{
  "arch": "convnext",
  "model": "self-supervised audio encoder (BEST-RQ)",
  "dataset": "short read English sentences (LibriTTS-R)",
  "train_examples": 26041,
  "n_mels": 64,
  "hop_length": 160,
  "input": "log_mel",
  "win_length": 512,
  "codebook_size": 256,
  "mask_prob": 0.05,
  "norm": "layernorm",
  "hidden_act": "gelu",
  "mlp_ratio": 6,
  "inner_norm": false,
  "subsampling": 4,
  "layers": 10,
  "width": 192,
  "kernel_size": 7,
  "init": "torch_default",
  "residual_init": "zero_last",
  "optimizer": "normuon",
  "muon_scale": "match_rms_adamw",
  "learning_rate": 0.0024,
  "momentum": 0.95,
  "nesterov": true,
  "orthogonalizer": "newton_schulz_5",
  "adamw_lr_other_params": 0.0023,
  "max_grad_norm": 1.0,
  "max_steps": 7600,
  "batch_size": 512,
  "epochs": 149.4,
  "lr_schedule": "cosine",
  "final_lr_fraction": 0.01,
  "warmup_steps": 380,
  "weight_decay": 0.2,
  "adamw_weight_decay_other_params": 0.05
}
Rows from block 4 of a small self-supervised audio encoder (BEST-RQ), named by matrix and row number. Rows with one number belong to one neuron. Each number is 128 + 32 x the weight over its row's rms, rounded and kept within 0 to 255. All counts start at 0. Numbers have three digits each.
After each neuron's rows are labels from the 100 clips, of 14848, where the neuron reaches its highest value: "responds to" is what is common among them. Only what is clearly more common there than usual is listed. The data: short read English sentences (LibriTTS-R).
# fc1: MLP up (model.blocks.4.mlp.fc1.weight, 1152x192), inputs 0-63
# fc2: MLP down (model.blocks.4.mlp.fc2.weight, 192x1152, transposed), outputs 0-63

fc1.216:114179116056125110119150164156076149149110147136155087072092127140154156139131108132149105173159168122122131148157087104093108098113191114106146076185135147137109182113189150134131098173120200
fc2.216:102138146116132138134165100196073111125082127146151175101063151174099139130142184086055109098099184143106126110169103118092153103124097122154105178121138141082179097186131145123115170110091147
responds to: voice: female

fc1.639:115150121143065134072111169148105165238125122191063155130103093111190157145042174150193126137130137116139148150166161152155150141148104204050111138139087118185114169140110135132122183149123100
fc2.639:140093112092138115094095142099178093064121082202103158210132161111152172194109085129072184148113158150146055157070108189108138116131150091113086164072080161132130197055103097173154174132108138
responds to: voice: male

fc1.511:107123173141116149086116111153121155129069080125142187140179169156153131170175130118147052126115095091189096122137164156078186065161159142181085125106170100116131143128125125108145115164163069
fc2.511:096170138118116129141098058108124188135151124116170192128128087174101074179103102114118143127073106099135119122151134112101125122132109131158059139152135141119091112159131098066127113129106087
responds to: voice: male; the word "the"

fc1.204:115126097120137161159168114082128149144155191112173153091120104107087139120130115118100137141196106089135123125153099168157098104153127119140117167121112105102162123131122067174196109128079109
fc2.204:093129148080121109077083164098120116107169124114113143111112179152130086112185176127060185161039089097147148129180065052104137062089106115158134144145096141156132112097134172143141081152149112
responds to: voice: female

fc1.554:164093196112171104102176115103159181165181163131186154138104159165214172132190060087131175149130135118103157136104093095074157153149094117119107142095122085099113110177193143095067063117102134
fc2.554:117193094119116112200104107162125130074166135137095122173120071118128123078125117103077128117134147188155138159116119088116150138166212135118154077085212135105184176098104109117132102135135140
responds to: voice: female

fc1.641:116098142114140168128103154109187146175173103139150105122133123152139129141051145114135162152120120073076140107082132148108103173128139148139110144124128178117101126091139108097115234099115123
fc2.641:152128186126110080140136125106144126114134070110156111142143120214161129141118106201125085130138175105127131159110125115122124172124201127177214150102077109115114111124086152125122108135079091
responds to: voice: male; the word "said"

fc1.269:152104106123127090117117085133128091155097093147121134107095163109066101085135082173090112118069116121133137156147095100155095085092121118112109144151163105184137120157174120188129131153162068
fc2.269:144115165097169143123149185123119133151089104141116130185102122120186154148132108147193190150119094138113131123078118138142142133101114148188167173143189067167167172118148117105109097095126098
responds to: voice: female

fc1.326:149116141097127118143122136068048159137118138112150210139162127131103136108197128041142192165149110108105131169133123138112172152155142128105142082138119119148119105137124099056112144102144134
fc2.326:118188096118055102174162069050132123116049099086072131150109150115139126072110138105075134089099176099118121161113188062168127108112087089061125160039093128093091101140096126166104089117130172
responds to: voice: male

fc1.566:121120132121101072141187187141162149105145135152146112111099122115114078156147142108147110162154124094133128127078134189133102145169161157162138189076094155103122095114106158187146092132127154
fc2.566:092073130105196159170153123165093190145079147105156129151082163119119102127125168069166159075126082109136129157166113104163134151148112140071151128094135070132202138068093121157124174179147124
responds to: voice: male

fc1.328:100137115142152139088129132117163148148133091197093157106065083126141079159141169163069115098090155180182065074188115101127140138124087147124128086178098122095171139135157112200125125144118037
fc2.328:150104117095174121082151142108159143167123147153116145121170153168079073122094125123189120159112081124108166144084146165178038122080132116180186138137129083092124124146181080137074162105118152
responds to: voice: female

fc1.635:077088142098078119104099130138069139146100085114121101066160133042111116134081123203133081134105167163160140156056111159150124149115147124124144146134069127164203107144159179089088141132180128
fc2.635:107127099068156082122093092111138132091080147147103123103142128102080141144158096129117220146156179083150124124130178105081101123093144135147153149158124128133181155101135138105140158125144141
responds to: voice: male

fc1.370:109138177142118152166143071170086109132125126176068152095179091103094115125162134098156116165149130112169177170106131181121141119172093127174109124159110117063124057095099175085111148125134176
fc2.370:089137133126095137086157146101115083168125124180114127153080181074167144106130067064190085110120079137104167194139165166135094144116123134076106117118144163126148095062092125158109178114194111
responds to: voice: male

fc1.93:097136088152168083059185083111063094139106131144182142122102150108119180161118111104149159141185117118111101141173163171133101163172179149137121145218135105123109177153150106096099150107066162
fc2.93:077107081114140165145119106141085149112130081116140122158138090147127077136140135158078114073116180153104114159090176128081078085147118100192129104135173189140117078124050109069145107099103138
responds to: voice: female

fc1.719:110188132138108169113078075156165159091131129143100132097097137170117122141167131154113152096125121110123118154083122108142069146126127186101161130126075138114127133121129030125163105092171175
fc2.719:104171149107142115141052082158139085091171120194167133054136121120106136118165133086155146169118101105129155125121179156090100101097097115107154147124105136186110140165180148152095068121078099
responds to: voice: male

fc1.141:042082179160105117100106063157135144117163105086157075087154117104141116136093094199091091151100135184117092166127100200128167157134099183118120108114124161114090122137135149115086111060133124
fc2.141:135154082108147125108135107091123146185167109161132094133084159123098119145144127107136115091118139071093188094168087158137153159123159159159104170152122104159129088117133094133085098121101155
responds to: voice: male

fc1.410:165118117093114129190116203114120141130113134154105120128145092120163084139087130080084192137150161145073120124140136160137130143115136133097102184104092176194089156118095152107112130123099100
fc2.410:101155154165119127125087134124075115124109099114129103123125110119135100194134092161082136145123151133094111132113121167161163142158097140116131131186068129110101149187139147135162138186096155
responds to: voice: male

fc1.291:146075129108109168157139101107093087107166120124139143080155133122106082183137138109129129092099125140159120151113107135079087159082107156121121106127147150123135112096156160165140112113094105
fc2.291:049123098177109176117175146102156105110122209144148140126098086092101115096182093155130140123161132118124105123111139130174121158075088180173135105077123155136121123180132114134136149089194094
responds to: voice: male

fc1.266:134129113155110128093130106133069101159103067107165183110197111167135154151143138087134111069079137164127153089094164094133121152104162117107082181137159174154186137144148095144138120105046155
fc2.266:141118142131085138122069162135132128102134186166113082148113093125063138087147127137137098137095146127099104170153150161075240130061126172126164197112108146077146138147116100157168072076137165
responds to: voice: male

fc1.485:150103087083094176123143120156155108210087121146130125107120140093112126148124125083079141124098136027127140095158127113160139135107071102149103137146155066140150099151136150112075153100104090
fc2.485:127179126084094104134150136132197107108095074139159127129142131136122124137202155128147071131097175052139075124139103126166091127116156157080116190126144109129177156115124161119124171080108084
responds to: voice: female

fc1.232:175143205148121095118112099127115133175164146175123094097159127142163136123135123125134139077153139079143163152120186130093124113160086176169153186109133146201137117123081112127110154080098086
fc2.232:145141092126128160056157137206144165121087139135122086070079096187124053124173094190103131148080087189133095089097233117156130102090103084155114126103138160138134154129101051119122105071150080
responds to: voice: male

fc1.345:130086161117130122087097186077140166148145051145110146180137159037155197184045123118075092154125101152125148172085147157126107120115127154157158091130137099158090131128105120099113041132177091
fc2.345:139164077108119113152134042106138129101135129153149160068129139158113117159088130142144130162104175102110102144128110170117119131077094114107062164132120184153119114125097127226114171185122102
responds to: voice: male

fc1.476:133148140085139126129128088130115116118119089105145157100093153161158111139093147102144102161112171108127176166135096178046100145124137100149146117093113089111150076094121135129069077134189242
fc2.476:180171132065122119127123130114121126128103126115181203154094108071121117160101126128131125097175133100133164128134174158104099158153161066048110128084113107096138166122164139126089150133114127
responds to: voice: male

fc1.303:117122105123146141099122159179153120133116112133172113165053187164175113126112146100108140130107168076163138117053116149088119108125101089097160142122172133124127086140197118093172217172132141
fc2.303:044088097099193182061104129117163119129109115145117157111104164125101156118087154107094140142137090161168134084103107185162112128168074139099141103144170116189131160128192135174146152110124097
responds to: voice: male

fc1.642:103132121105138132124132137160142162101153093151125142154179103116137062123063163144107114104171098160122157136134154124106101090138079157167095115097135210127180124170059154102079068106094130
fc2.642:070181167158179097144153103124084154099098119099111123137134136148146119150091085148088174139052166114129162143117189127077161169120112211121140110167187121076141126080172177126143132136118155
responds to: voice: male

fc1.537:145113174163107185102150074140125088134110097176121116138132104075173119099144088097115131110106108146117161088104097110142154137144136122106147042135079113137182148094169119152138084087070098
fc2.537:138102117144139173056110086107083087163159047122172157135095129112088159147093098182176120040121157150106177101129157138112132069176123136050145158129095107174081107106121144108119170087117080
responds to: voice: female

fc1.281:135175136126121162165094128128092145119146130180096115104147126056198118168142181172135162131086228120156102136133063098103157116131097131133169102178090164118091109107144148111171154109103123
fc2.281:094134159138144128122153168115091130165125115143124081151127127140103142085131160116119216157177101112155092060111186143108130094174146045236156106179112116187190120137142118143088111059188147
responds to: voice: male

fc1.671:157138064063120141147171156097164164091150107102104152123091098113123079101097106117135129127087174118113106161131076134117117040117086138098128120133169059182144156188105151114168151135078117
fc2.671:146132172109123113163170211117170091112143082211144127135108138091154080179130114097152147127133072117122116102084160193176131140126164115114102148146166117119117110128118107153120104083134103
responds to: voice: female

fc1.254:092161116092118097092121124087076190108110125162096140061110163130131096116160085104088141141147158064125115091161094103193097094163082125119080138147120133067114097131075140115035119166126187
fc2.254:130161113126193141094153169127090132119104170115147147216053077147092099138088180120054108151100133107192106162152152154108126106108118117136104154126175120143148027132102108089131153126076105
responds to: voice: female

fc1.416:156072129068166107099128170152176155129118160146138164151153085140146117126165194070127117104123111140091178120078174073134162072132129127118136142111132149142191146111094059122120122096122072
fc2.416:146148186169094076072162137126164137103159078071176133142118136154143143118117080132114187148153132096146084063081096182088177091104171154148130156135118081128121134094158145169153153167177081
responds to: voice: male

fc1.489:129056129104137196147168101140165145060090118134140098099108101117192125126155107064157125127118114162127101133181134096097126168141126109106062071101137161108152151062112113151127109172117133
fc2.489:118147148153136125143133110114169098098087101108122181140130144129135157074114117184102082121109093101172092140134176120057140103112157105063083127113112095100104126145171088152083133173116057
responds to: voice: female

fc1.195:129168155142152099090137173157137102128151134177087146159112118139118180121168125138123115090067097116191164154157140100102106117153145150109127083059192122162092076103185088183151052150126061
fc2.195:097026135130183147135174122160107064085161118153120163162115158091190178112078134150122101107104135158125099164088121111104142211126194153133190108191110179110074162083168128135127062166127090
responds to: voice: female