Weights of a small self-supervised audio encoder (BEST-RQ): 4.64M parameters, layers 10.
Rows from block 3 of a small self-supervised audio encoder (BEST-RQ), named by matrix and row number. Rows with one number belong to one neuron. Each number is 128 + 24 x the weight over its row's rms, rounded and kept within 0 to 255. All counts start at 0.
After each neuron's rows are labels from the 100 clips, of 14848, where the neuron reaches its highest value: "top examples" is what is common among them. Only what is clearly more common there than usual is listed. The data: short read English sentences (LibriTTS-R). In brackets: how many of the 100.
# fc1: MLP up (model.blocks.3.mlp.fc1.weight, 1152x192), inputs 0-63
# fc2: MLP down (model.blocks.3.mlp.fc2.weight, 192x1152, transposed), outputs 0-63

fc1.76 [146  98 138 109 121 167 152  82 133  86 109 151  83 143 103 154 106 113  96 129 110 133 132 153 139 115 145  93 130 132 133 114 126 161 123 133 144 121 155 111 104 124 138 146 106 110 171 125 154 135 144 148 143 121 133 109 131  99 101 101 156  92 122 112]
fc2.76 [ 92 139 117 135 145 165 100 150  98 129 140 126  92 108 124 114  90 100 102 122 143 134 158 117  91 126 113 167 134 165  91 167 130 173 190 126  89 104 116 131 164 139 120 114  90 144 152 138 156  94 121 171 100 138 128 114 139 130 129 105  90 155 130 159]
top examples: the word "was" (27)

fc1.54 [161 143 124  86 142 108  99 131 138 126 165 145  88 136 169 175 116 146 127 125 137 176  97 115 138 109 105  99 102 152 151 121 147 137 132 144 164 160 186 107  93 125 108 136 135 121 125 137 152 130 134 129  75 184 132 131  82 125 133 138 164 116  77 174]
fc2.54 [ 94 155 107 126 124 122 134 105 111 101 147 148 120 106 128 166 187  94 157 148 134 150 123 143 113  95 124 185  93 134 113 108 131 156 167 162 154 127 133 129 198  84 152 182 135  98 127  49 125 134 130 126 160  93 163  91 178 154 123 136 139 144 149 117]
top examples: the word "not" (25)

fc1.138 [112 134 150 127 162 149 123 150 125 124 105 129 127 117 144 134 103 157 152  83 179 114 123 154 132 120 107 155 142 135 104 113 128 137 136 142 143 163 170 137 124 109 118 155 141 154  90 153 139  79 131 129  93 171 158 105 142 140 139  77 146  96 106  99]
fc2.138 [132 162 122  97 139 161 137 129 129  88 126 124 100 129 168 166 155  91  92 115 125 103 104 123 113 111 138 116 167 120 124  94 144 139 172 127 134 142 131  69 150 124 149 126 139 117 131 102 106 117 166 136 110 109 117 156 187 144 108 112 133 146 111 132]
top examples: the word "said" (34)

fc1.249 [129 163 117 128  83 163 137 159 156 142 138 132 138 130 134 137 103 130 130 148 114  82 119 116 109  99  98 142 133 147 132 137 157  91 191 134 104 161 172 121 131 139 163 177 123 123 148 137  78 147 188 133  97  89 120  78 112 142 107 113 152 115 113 121]
fc2.249 [135 123 113 147 122 151 162  89 119 154 125 115 140 154  96 100 163 101 139 149 124 105  62  95 107 116 159  55 124 128 104 131 136 130 137 142 111 171 102 126 141  98 132 187 135 126 118  93  98 152 138 113  96 126 101 133 163 123 136 125 144 155 139 158]
top examples: the word "what" (25)

fc1.21 [118 120 108  91 100 128 132 121 110 138 135 147 124 129 122 124 130 128 105  91 140 100 133 163 149 135 119 135 166 144 151 115 147 125  97 119 189 144 122 128  73  93 150 119 143 141 138 120 138 130 159 190 105 113 113 115  94 141 112 118 112 121 117 111]
fc2.21 [177  99 143  91 142 128 137 129 130 122 125 145 126 119 153  92 144 123 115  98 111 140 103  97 163 158 151  90 143  87  69  98 131 142  70 120  86  91 138 149 108 128 104 137 108 128 164 111 112 119 100 125 123 120 122  91 170 153  98 112 130 134 114  97]
top examples: voice: male (98)

fc1.182 [135 159 160 132 142 111 120 130 110 108  94 158 130  98 110 142  88 120  99 124 122  82 134 117 107 129  93  90 133 113 152 125 139 103 145  89 134 128  97 101 119 129 158 145  96  97  97 148 153 122 147  97 108 153 168 144  95 142 114 140 159 136 158 130]
fc2.182 [131 123 159 110 128 120 160 134 122 124 181 142 104 133 109 107 113  98 158 120  43 153 160 151 146  81 147 141 165 100  92 123 131 103 134 111 160 166 119 157 121 134 163 151 141 140  85 159 133 124 156 127 115 149 106 127 121 134 111  87 107 135 162 116]
top examples: voice: female (88)

fc1.300 [115 135 117 134 150 142  93 151 127 156 156 135 106 103 108 107 168 162 133 118 115 124 129 123 136 107  97 116 122 125 140 111 136 153  87  95 123 138 170 127 136 149  66 140  92 123 134 113  85 155 119 121 121 142 111 107 106 155 131 149 130 147 120 157]
fc2.300 [135 116 125 160 180 142 172 153 130 132 150 159 122 120  89 125 112 124 114 137 133 138 142 101 136 122 166 130 108 153 141 150 172 167 116 139 132 110 194 104  99 116 102 127 142  93 138 126 101 172 149 102 168 108 132 106 160 121 128 113 165 103 122 116]
top examples: voice: male (80)

fc1.106 [144 114 150 115 186  78 140 131 122 156 129 152 159 113 132 117  99 121 129 144 109 167 138 110 131 130  99 157 123 112 102 145 106 135 157 167  97 110 159 134 134 151 121 156 129 102 139 154 146  85 158 146  95 104 150 137 131 137 121 134 123 116 159 105]
fc2.106 [129 102 143 120 118 123 137 159  76 145 143  73 141 146 103 183 102 143 133 148 152 167 100 107 136 100 129 183 131  95 148 117 114 134 109 139 115 166 139 109  86 126  82 105 117 116 128 159 106 142 138  98 165  89  83 118  95 126 147 148 143 113 131 113]
top examples: the word "was" (29)

fc1.109 [ 70 134 123 135 149  99 117 102 130 142 124 131 138 128 156 125  92  92 135 168 173 107 103 112 135 143 164 124  69 115 127 124 100 134 104 141 107 165 177 100 133 187  97 118 118 117 108 154 122 130 132 103 124 101 151 170 126 127 144 129 131 136 142 103]
fc2.109 [125 114 112 142 171 153  65 111  94 166 118 123 138  98 182 139 172 174 112 131 119 137 145 135 131 120  96 135 131  70 146 100 127  98 136 103  57 119 178 145  77 100 149 133 131  96 148 134 122  80 136 108 108 145 101 106 148 163 139 150 141 107 123 103]
top examples: voice: female (86)

fc1.243 [109 133 102 150  60 132  86 134 140 126 163 161 140 153 121 108 171 126 135 146 110 153 126 137 116 151  94 142  94 133 108 150 111 121 120  84 103 160 130 135 120 164 120 142 152 152  94 130 142 174 135 119 130  94 153 129 114 129 122 121 158 114 170 113]
fc2.243 [132 167 106 139  83 155 111 179 137 132 115  78 126 132 176 130 157 116 138 140 111 168  94 146 121 149 114 132 148 168  61 108 118 139 149 142 132 110 119 123 122 140 142 150 179 115 134 135 115  97 143 153  66 125  98 135  96 195 174 171 160 116 122  90]
top examples: the word "he" (31)

fc1.646 [116 146 140 114 119 123 159 143 147 134 123 121 176 139 130 128 120 119 167 139 144 170 108 142 121 110 142 118 105 141 110 163  88 126 137  83 125 159 133 145 127 111 127 122 101 114 137 134 159 135 110 146 146 151 141 118 110  92 141  97 183 133 159 156]
fc2.646 [133 134 157 108 117 163 112 148 105 119 110 120 137 138 165 123 108 106 134 155 166 101 124 128 168 152  86 120 189  97  88 106 106 135 103 146 122 114 147  73 107 115  99 119 126 113 129  88 106 160 161  76  88 122 115  95 149 136 156 150 150 142 128 135]
top examples: the word "said" (32); the word "he" (27)

fc1.163 [ 74 123 130 181 145 141 153 153 109 134 137 146 149 131 122 144  78 179  80 125 140 127 174 137 114 113 166 163 152 113 107 120 101 148 182 133 113 111 141 112 114 155 127  87 155 139 114 145 154 167  75 119 135 115 117 129  73 103 142 141 122 147 174  86]
fc2.163 [116 138 136 121 137 150 145 151 144 138  76 105 190 120 163 170 112 112 165 142  95 149  92 120 155 138 174 100 134 135 131 116 138 142  73 152  92 131 128 146 142 120 118 139 103 141 120 125  95 125 157 112 135 163  93 151 167 135 156 122 175 133 112 121]
top examples: the word "said" (29)

fc1.418 [105 166 110 111 118 104 137 112 134 111 139 117 143 119 161 135 110 174 192 136 140 143 137 153 151 141  98 156  87 116  99 116 122 103 184  89 109 109 127 175 107 150 119 107 148 131 132 114 116 113  87 107 121  98 114  78 143 139 104  88 108 141 145  93]
fc2.418 [155 148 109  95 131 166 137 168 164 114 136 133  84 142 122 139 117 120  72 147 133 124 133 106 105 114 120 134 104 125 122  76 102 126 114  94 150 128 136 128 128 131 128 109 144 164  96 115 140 127 109 141 141 146 114  73 148 168  85 107  77 106 168 129]
top examples: voice: male (77)

fc1.181 [157  87 167 138 160  99 169 134 126 175 132 184 148  69  97 105 123  88 116 117 154 142 126  66 116 120 153 115 137 133 138 180 114 159 114  92 142 128 110  75 152  34 180 119 110 115  95  83 109 134  92 119 104 145 169 167 103  96 113 165 118 106 128 109]
fc2.181 [132 110 109 142 130 150 119 140 155 109 119 148 144 138 118 123 169  98 161 158 123 123 196 150 144 157 132 121 132  79 132 146 146 152 139  83 165 101 168 108 112 117 147  77 114 142 136 128 114 136 150 158 123 152 107 118 122  83  95 136 126 126 153 172]
top examples: the word "was" (26)

fc1.293 [132 110 148  54 145 144 117 151 138 128 147 118 104 143 145 131 102 142 111  89 150 126 142 131 155 123  82 156 102 143 132  98 114  98 114 123  94 168 132 150 111 145 110 123 160 150 146 154  86 161  97 174 117 113 124 125 157 139 146 127 119 122 158 123]
fc2.293 [147 137 146 164 143 136 118 103 137 142  99  91 101 146 112 149 132  64 129 114 144 146 129 143 149 115 109 138 137 124  73 125 173 103 104 142 147 124 124 101 155  73 128 125 154 127 166 103 139 104 102 111 122 110 110 113 113 174 141 114 148 124 110 131]
top examples: the word "he" (36)

fc1.478 [124 151  93 128 110 147 122  51 147 130 136 116 107 110 122 112 108 138 135 132 146 147 172 115 106 104 106 144 141 132 101 107 132  99 127 149  92 129 147 136 151 197 101 154 157 112  97 116 152 141 128 134 133 149 102 123 137 111 163 121 111 116 208 122]
fc2.478 [ 93 134 148 142 138 142 103 125 111 141 115  90 123 127  99 120 138 154 164 137 146 181 145 163 116 131 149 134 133 110 102 150 132 105 101 152 122  93 137 132 120 138 123 149 154 104 118 136  99 106 136 154 127 140  98 177 143 107 131 123 153 154  92 136]
top examples: the word "said" (53)

fc1.77 [151 160 120 146 100 104  74 125 157 155 144 133 111 119 176 103 154 150 130 144 119 139  97 169 146 171 148 141 113  74 112 126 153 139 105 110 122 103 120 112 144 119 112 150 139  97  67 102 111 114 137 126 154 132 126 123 134 121 118 134 142 111 129 114]
fc2.77 [113 145 103 118 122 104 149 143 123 125 125 137 115 150 154  95 126 130 139 139 147 104 115 155 117 120 140 140 157 132 161 107 142  97 140 158  91 125 125 139 139 142 115 139 106 122 173 104 113 127 178 138 142 139 119 155 102 116 134 127 136 141 133 122]
top examples: the word "i" (43)

fc1.248 [ 82 108 133 129 135 120 110 102 118 124 109 167 135  56 134 132 156 141 103  76 133 129 175 159 155 137 127 121 126 123 148 117 166  95 119 115 141 146 135 105 127 106  87 169 130 131 129 162 124 128 116 114 136 102 129 104 121 122 113 108 144 139 126 149]
fc2.248 [150 146 121 156 116 108 173 125  75 100 125 123 172 147 151 155 149 167 168 122 138 138 102  97 103 150  80 125 109  95 136 142 144 108 127 144 103 165 175 136 104 159  93  89 132 115 148  98  83 115 152  98 133 150 119 128 107 132 126 124 133 103 115 117]
top examples: the word "of" (26)

fc1.683 [143 124 117 136 107  64 116 173 154 116 158 137 118 151 110 150 120 119 110 116 123 147  96 141 150 118 143 131 103 103 165  91 144 171 116 111 114 171 118 129 132 150 162 155  93 134 157 121  92 141 128 164 118 151 136 113 131 189  96 137 149 145 130 143]
fc2.683 [114 114 136 117  91 129 101 130 163 152 138  95  84 137 135 161 105 183 133 102 171 171  98 133 130 156 132 118 132 138 122 182 116 142 183 143 139 122 150 183 135 103 126  80  92 125 123 126 125 157 120 145 139 150 114  66 134 155 123 143 119 162 166 111]
top examples: voice: male (89)

fc1.177 [158 101 116 118  97  93 136 133 146 135 161 160 109 121 146  96 106 155 120 136 126 143 159 109 114 145 134 131 149 147 171 160 150 126 130 135 116 109 104 134 137 137 132 130 138  97 174  96 132  93 173 141 116 137 128 109 101 104 130 125 119 139 130 100]
fc2.177 [158 159  90 172  82 124  93 118  95 156 115 115 128 136  90  89 121 124 130 125  74  82 144 141 137 121 102 148 100 130  97 146 129 110 161 148 121 118 120 110 136 119 145  88 154 137 129 145  88 111  87 123 146 115 140 105 129  88 130 168 145 140 111 157]
top examples: voice: female (93)

fc1.497 [105 132 121  95 121 158 138 161 154 136 134 145 124 119 152  69 119 152 109 103 116 117 139 114 137 123 142 155 174 132 140 119 140  86 145 133 137 118 150 123 131 123 119 141 119  87 130 122 128 169 102 101 163  96 120 110 149  93 161  78 120 106 132  98]
fc2.497 [130 116 113 158 158 104 124 126 100 129 178 179 123 151 108 118 126 114 132 117 124  95 154  93 128  88 169 133 143  85 106 149 138 128 125 154 127 104 141 133 120 166  89 108 116 119 131 168 106 109 134 128 132  99 130 121  94  97 173 153  85 140 105 109]
top examples: voice: female (88); the word "said" (66)