Weights of a small self-supervised audio encoder (BEST-RQ): 4.64M parameters.
Rows from block 7 of a small self-supervised audio encoder (BEST-RQ), named by matrix and row number. Rows with one number belong to one neuron. Each number is 128 + 32 x the weight over its row's rms, rounded and kept within 0 to 255. All counts start at 0. Numbers have three digits each.
Before each neuron's rows are labels from the 100 clips, of 14848, where the neuron reaches its highest value: "strongest on" is what is common among them. Only what is clearly more common there than usual is listed. The data: short read English sentences (LibriTTS-R). In brackets: how many of the 100, against the usual share in percent.
# fc1: MLP up (model.blocks.7.mlp.fc1.weight, 1152x192), inputs 39-77
# fc2: MLP down (model.blocks.7.mlp.fc2.weight, 192x1152, transposed), outputs 39-77

strongest on: voice: male (74 vs 46)
fc1.113:180146126110126119093117085143077111159146141187091079133180110076112117122124164119117154146161155187117129144121210
fc2.113:146134116186136143139171091128184157168106151201164080089188084140102153143084121096090133102208110212107069119121156

strongest on: the word "said" (27 vs 6.3)
fc1.486:080076120089077194134150141152130167148139152071133071118084075164127137181155076100095108141171093106104101210140113
fc2.486:143111110168132062074127111182129063131174113165102118130072138185098085164120108103052138114132177113179152102121145

strongest on: voice: male (74 vs 46)
fc1.478:158113063130143105139175161088139137113160164103195088172137132148138184103117112089157080164137143117103121099086117
fc2.478:176108150164139113162095181176142095162148069215114132115098102082137078104133069128156125187151128105090169093119142

strongest on: the word "was" (44 vs 9.9); the word "it" (30 vs 12.9)
fc1.413:162148133131116108092113136141084107133173150164123120141133135149072121116119111131094100142125101102116136138131135
fc2.413:089171204128062148113226117180082147094110086144093124132114114117170154137145149086142107178152153074118174135110141

strongest on: the word "said" (38 vs 6.3)
fc1.365:127082154190164159173041109100167089132151119114115145177098127144124128051096097075170199118104092118079171144138141
fc2.365:137144118126100105099162126157142076133152113139139168158151180167139184134107132182116219111087126138002149171138116

strongest on: voice: male (72 vs 46)
fc1.717:094111138168174095095138097124124056157120085115082088140137102114107174096066133156155154144188100152119100088096109
fc2.717:148114077126088147150149139156175158108105141219121111151147157137121128088164092117098171135107091152171139125124199

strongest on: the word "said" (33 vs 6.3); the word "he" (29 vs 10.7)
fc1.98:129164185121132131114111086139151141113114132128087129102169144124173125146156079164087132143178159103096150147076149
fc2.98:149115112098199159082036163141194122108115122141134117108088100086130174125122112120156119115129165104103107084103071

strongest on: voice: male (82 vs 46)
fc1.425:123163159098164082155146088083065154171143081112103148083093113145169185151130117145082067153157114142080117117138105
fc2.425:102107129068117188124117129178128100137075152139146081118174175120080121117108129169153137166133123121066104135172131

strongest on: voice: male (80 vs 46)
fc1.596:123099127073124120124165083131136151170085108213118154124133058174072140112169116177138089105041134117142167101081147
fc2.596:089114144072064128129116107152170140102160134171118182108104112121143168129150159189100101168109102115112166137094085

strongest on: the word "said" (37 vs 6.3); the word "he" (27 vs 10.7)
fc1.680:142100133140178110157158162156127181128079127091105116071151163100124040143120158107149148153108113109126127093103151
fc2.680:130119100129128160134088129142175171129137165186075159090113137122093147117131133116121101130113091147062127094126105

strongest on: voice: male (84 vs 46)
fc1.474:128186116087109121164151084120129124116169098088185143095151107123129167095133120138042116120112118110154122131117151
fc2.474:167134104125115145113122161109131071109102107169134185120167058119141167141144100069134136149110112079190128086078164

strongest on: voice: female (90 vs 54)
fc1.266:092153128126141134172113115144172115168090095188138157078126138119041094133126138082137156162142124136152134151114144
fc2.266:167162207092163228110159128132087158144114169183148169171161139193095139150131131101139157123127163161162107129135134

strongest on: the word "not" (30 vs 6.2)
fc1.241:199135124106158137098178118133113112178152116073102126171149082109119083213099096139165139071125130084070136168121142
fc2.241:151123112101153095167095135096197107185074108093141074151110079089147142125073113146131098143098118132157128207142124

strongest on: voice: female (92 vs 54)
fc1.116:116122164079195146169142050123147110115113123100157131109165111078150147139137102156120160080124045108160155149131097
fc2.116:101139193176124097127179136094152149157197103115110110107174116149133065125115157170081110102080108050153065096145147

strongest on: the word "the" (51 vs 24.9)
fc1.264:159166148142111167081110083139155124093087114099130122155110063154137102133152120101087179157153127060083157136129147
fc2.264:145100135124099109184117097123124152157096124078116151225109110121180118151146089045102142096137134093115141135130102

strongest on: the word "said" (28 vs 6.3)
fc1.564:094084117104104134154107175147151137083083171096137129159158137118140124080135106114160099153092140135154147109075147
fc2.564:065156118097100154154181066002103151111134095083153136107107105119113129133154108118120168155150113138162158065136164

strongest on: voice: male (72 vs 46)
fc1.743:147191138117156118140143114103138075180108159051149123154115118134150097146104123137142158072104161098127093101142166
fc2.743:085105129132142172130131106160144157156103139175174099143114119173104108133096102092130155150143098128109163130158108

strongest on: voice: female (82 vs 54)
fc1.404:082126148166151129113131156096149059116117129163084153138136168119181070138130141110050126168125164118175191125095121
fc2.404:152244137148151053126062153111118143069102126165108132105115076154224120111110089147140128121093133136117191143140158

strongest on: the word "he" (27 vs 10.7)
fc1.506:093105140119133155087106156148177148136129164086114223092120096127076116134158109128125128161125166150142146085119147
fc2.506:155096123233125084129098147104057085077149086092137111119101157107116112167152168155163099135124144110084112145159112

strongest on: text has "yes" (25 vs 1.5)
fc1.225:093140136122129125099191130131130159107128141154115143184091135088119183091070087156169106173081072151146143147172135
fc2.225:150098160146148143095134086101084075118159103147124142139136135149110094147109170136110105116136110112154098113143136

strongest on: voice: female (82 vs 54)
fc1.430:159119165066158148159084168125126101102108127122122141150061113123176097107152148116113091168164154167189104133162100
fc2.430:137137106136174079078128080151185110175030082124065189055124098094108147112145123148096124151106125140112129119134120

strongest on: voice: female (99 vs 54)
fc1.727:129143139135105109132126127101139147118129119146095140206108166097140148196167105133172129123090149123144179128131158
fc2.727:133088110129073149115117122173168138075095138150110094108154175135098163123115159120115122120123122128053107178091154

strongest on: voice: male (72 vs 46)
fc1.69:121092137158136091101063124165127107140127112115081127165160166117113156105109107113141118130069104121143091119170111
fc2.69:123180099109128074101093160109092148184200128121134145124163111132200126159136115102124107121118114168159097065099167

strongest on: the word "i" (38 vs 18.3)
fc1.379:137112148140050140093098126118076100102140153133132177108112123092138114176052061161127077078097155091137131102093127
fc2.379:069110139167144167098066118096096115145113159097105128146189125145171122153133104116178114117146100119138141142161182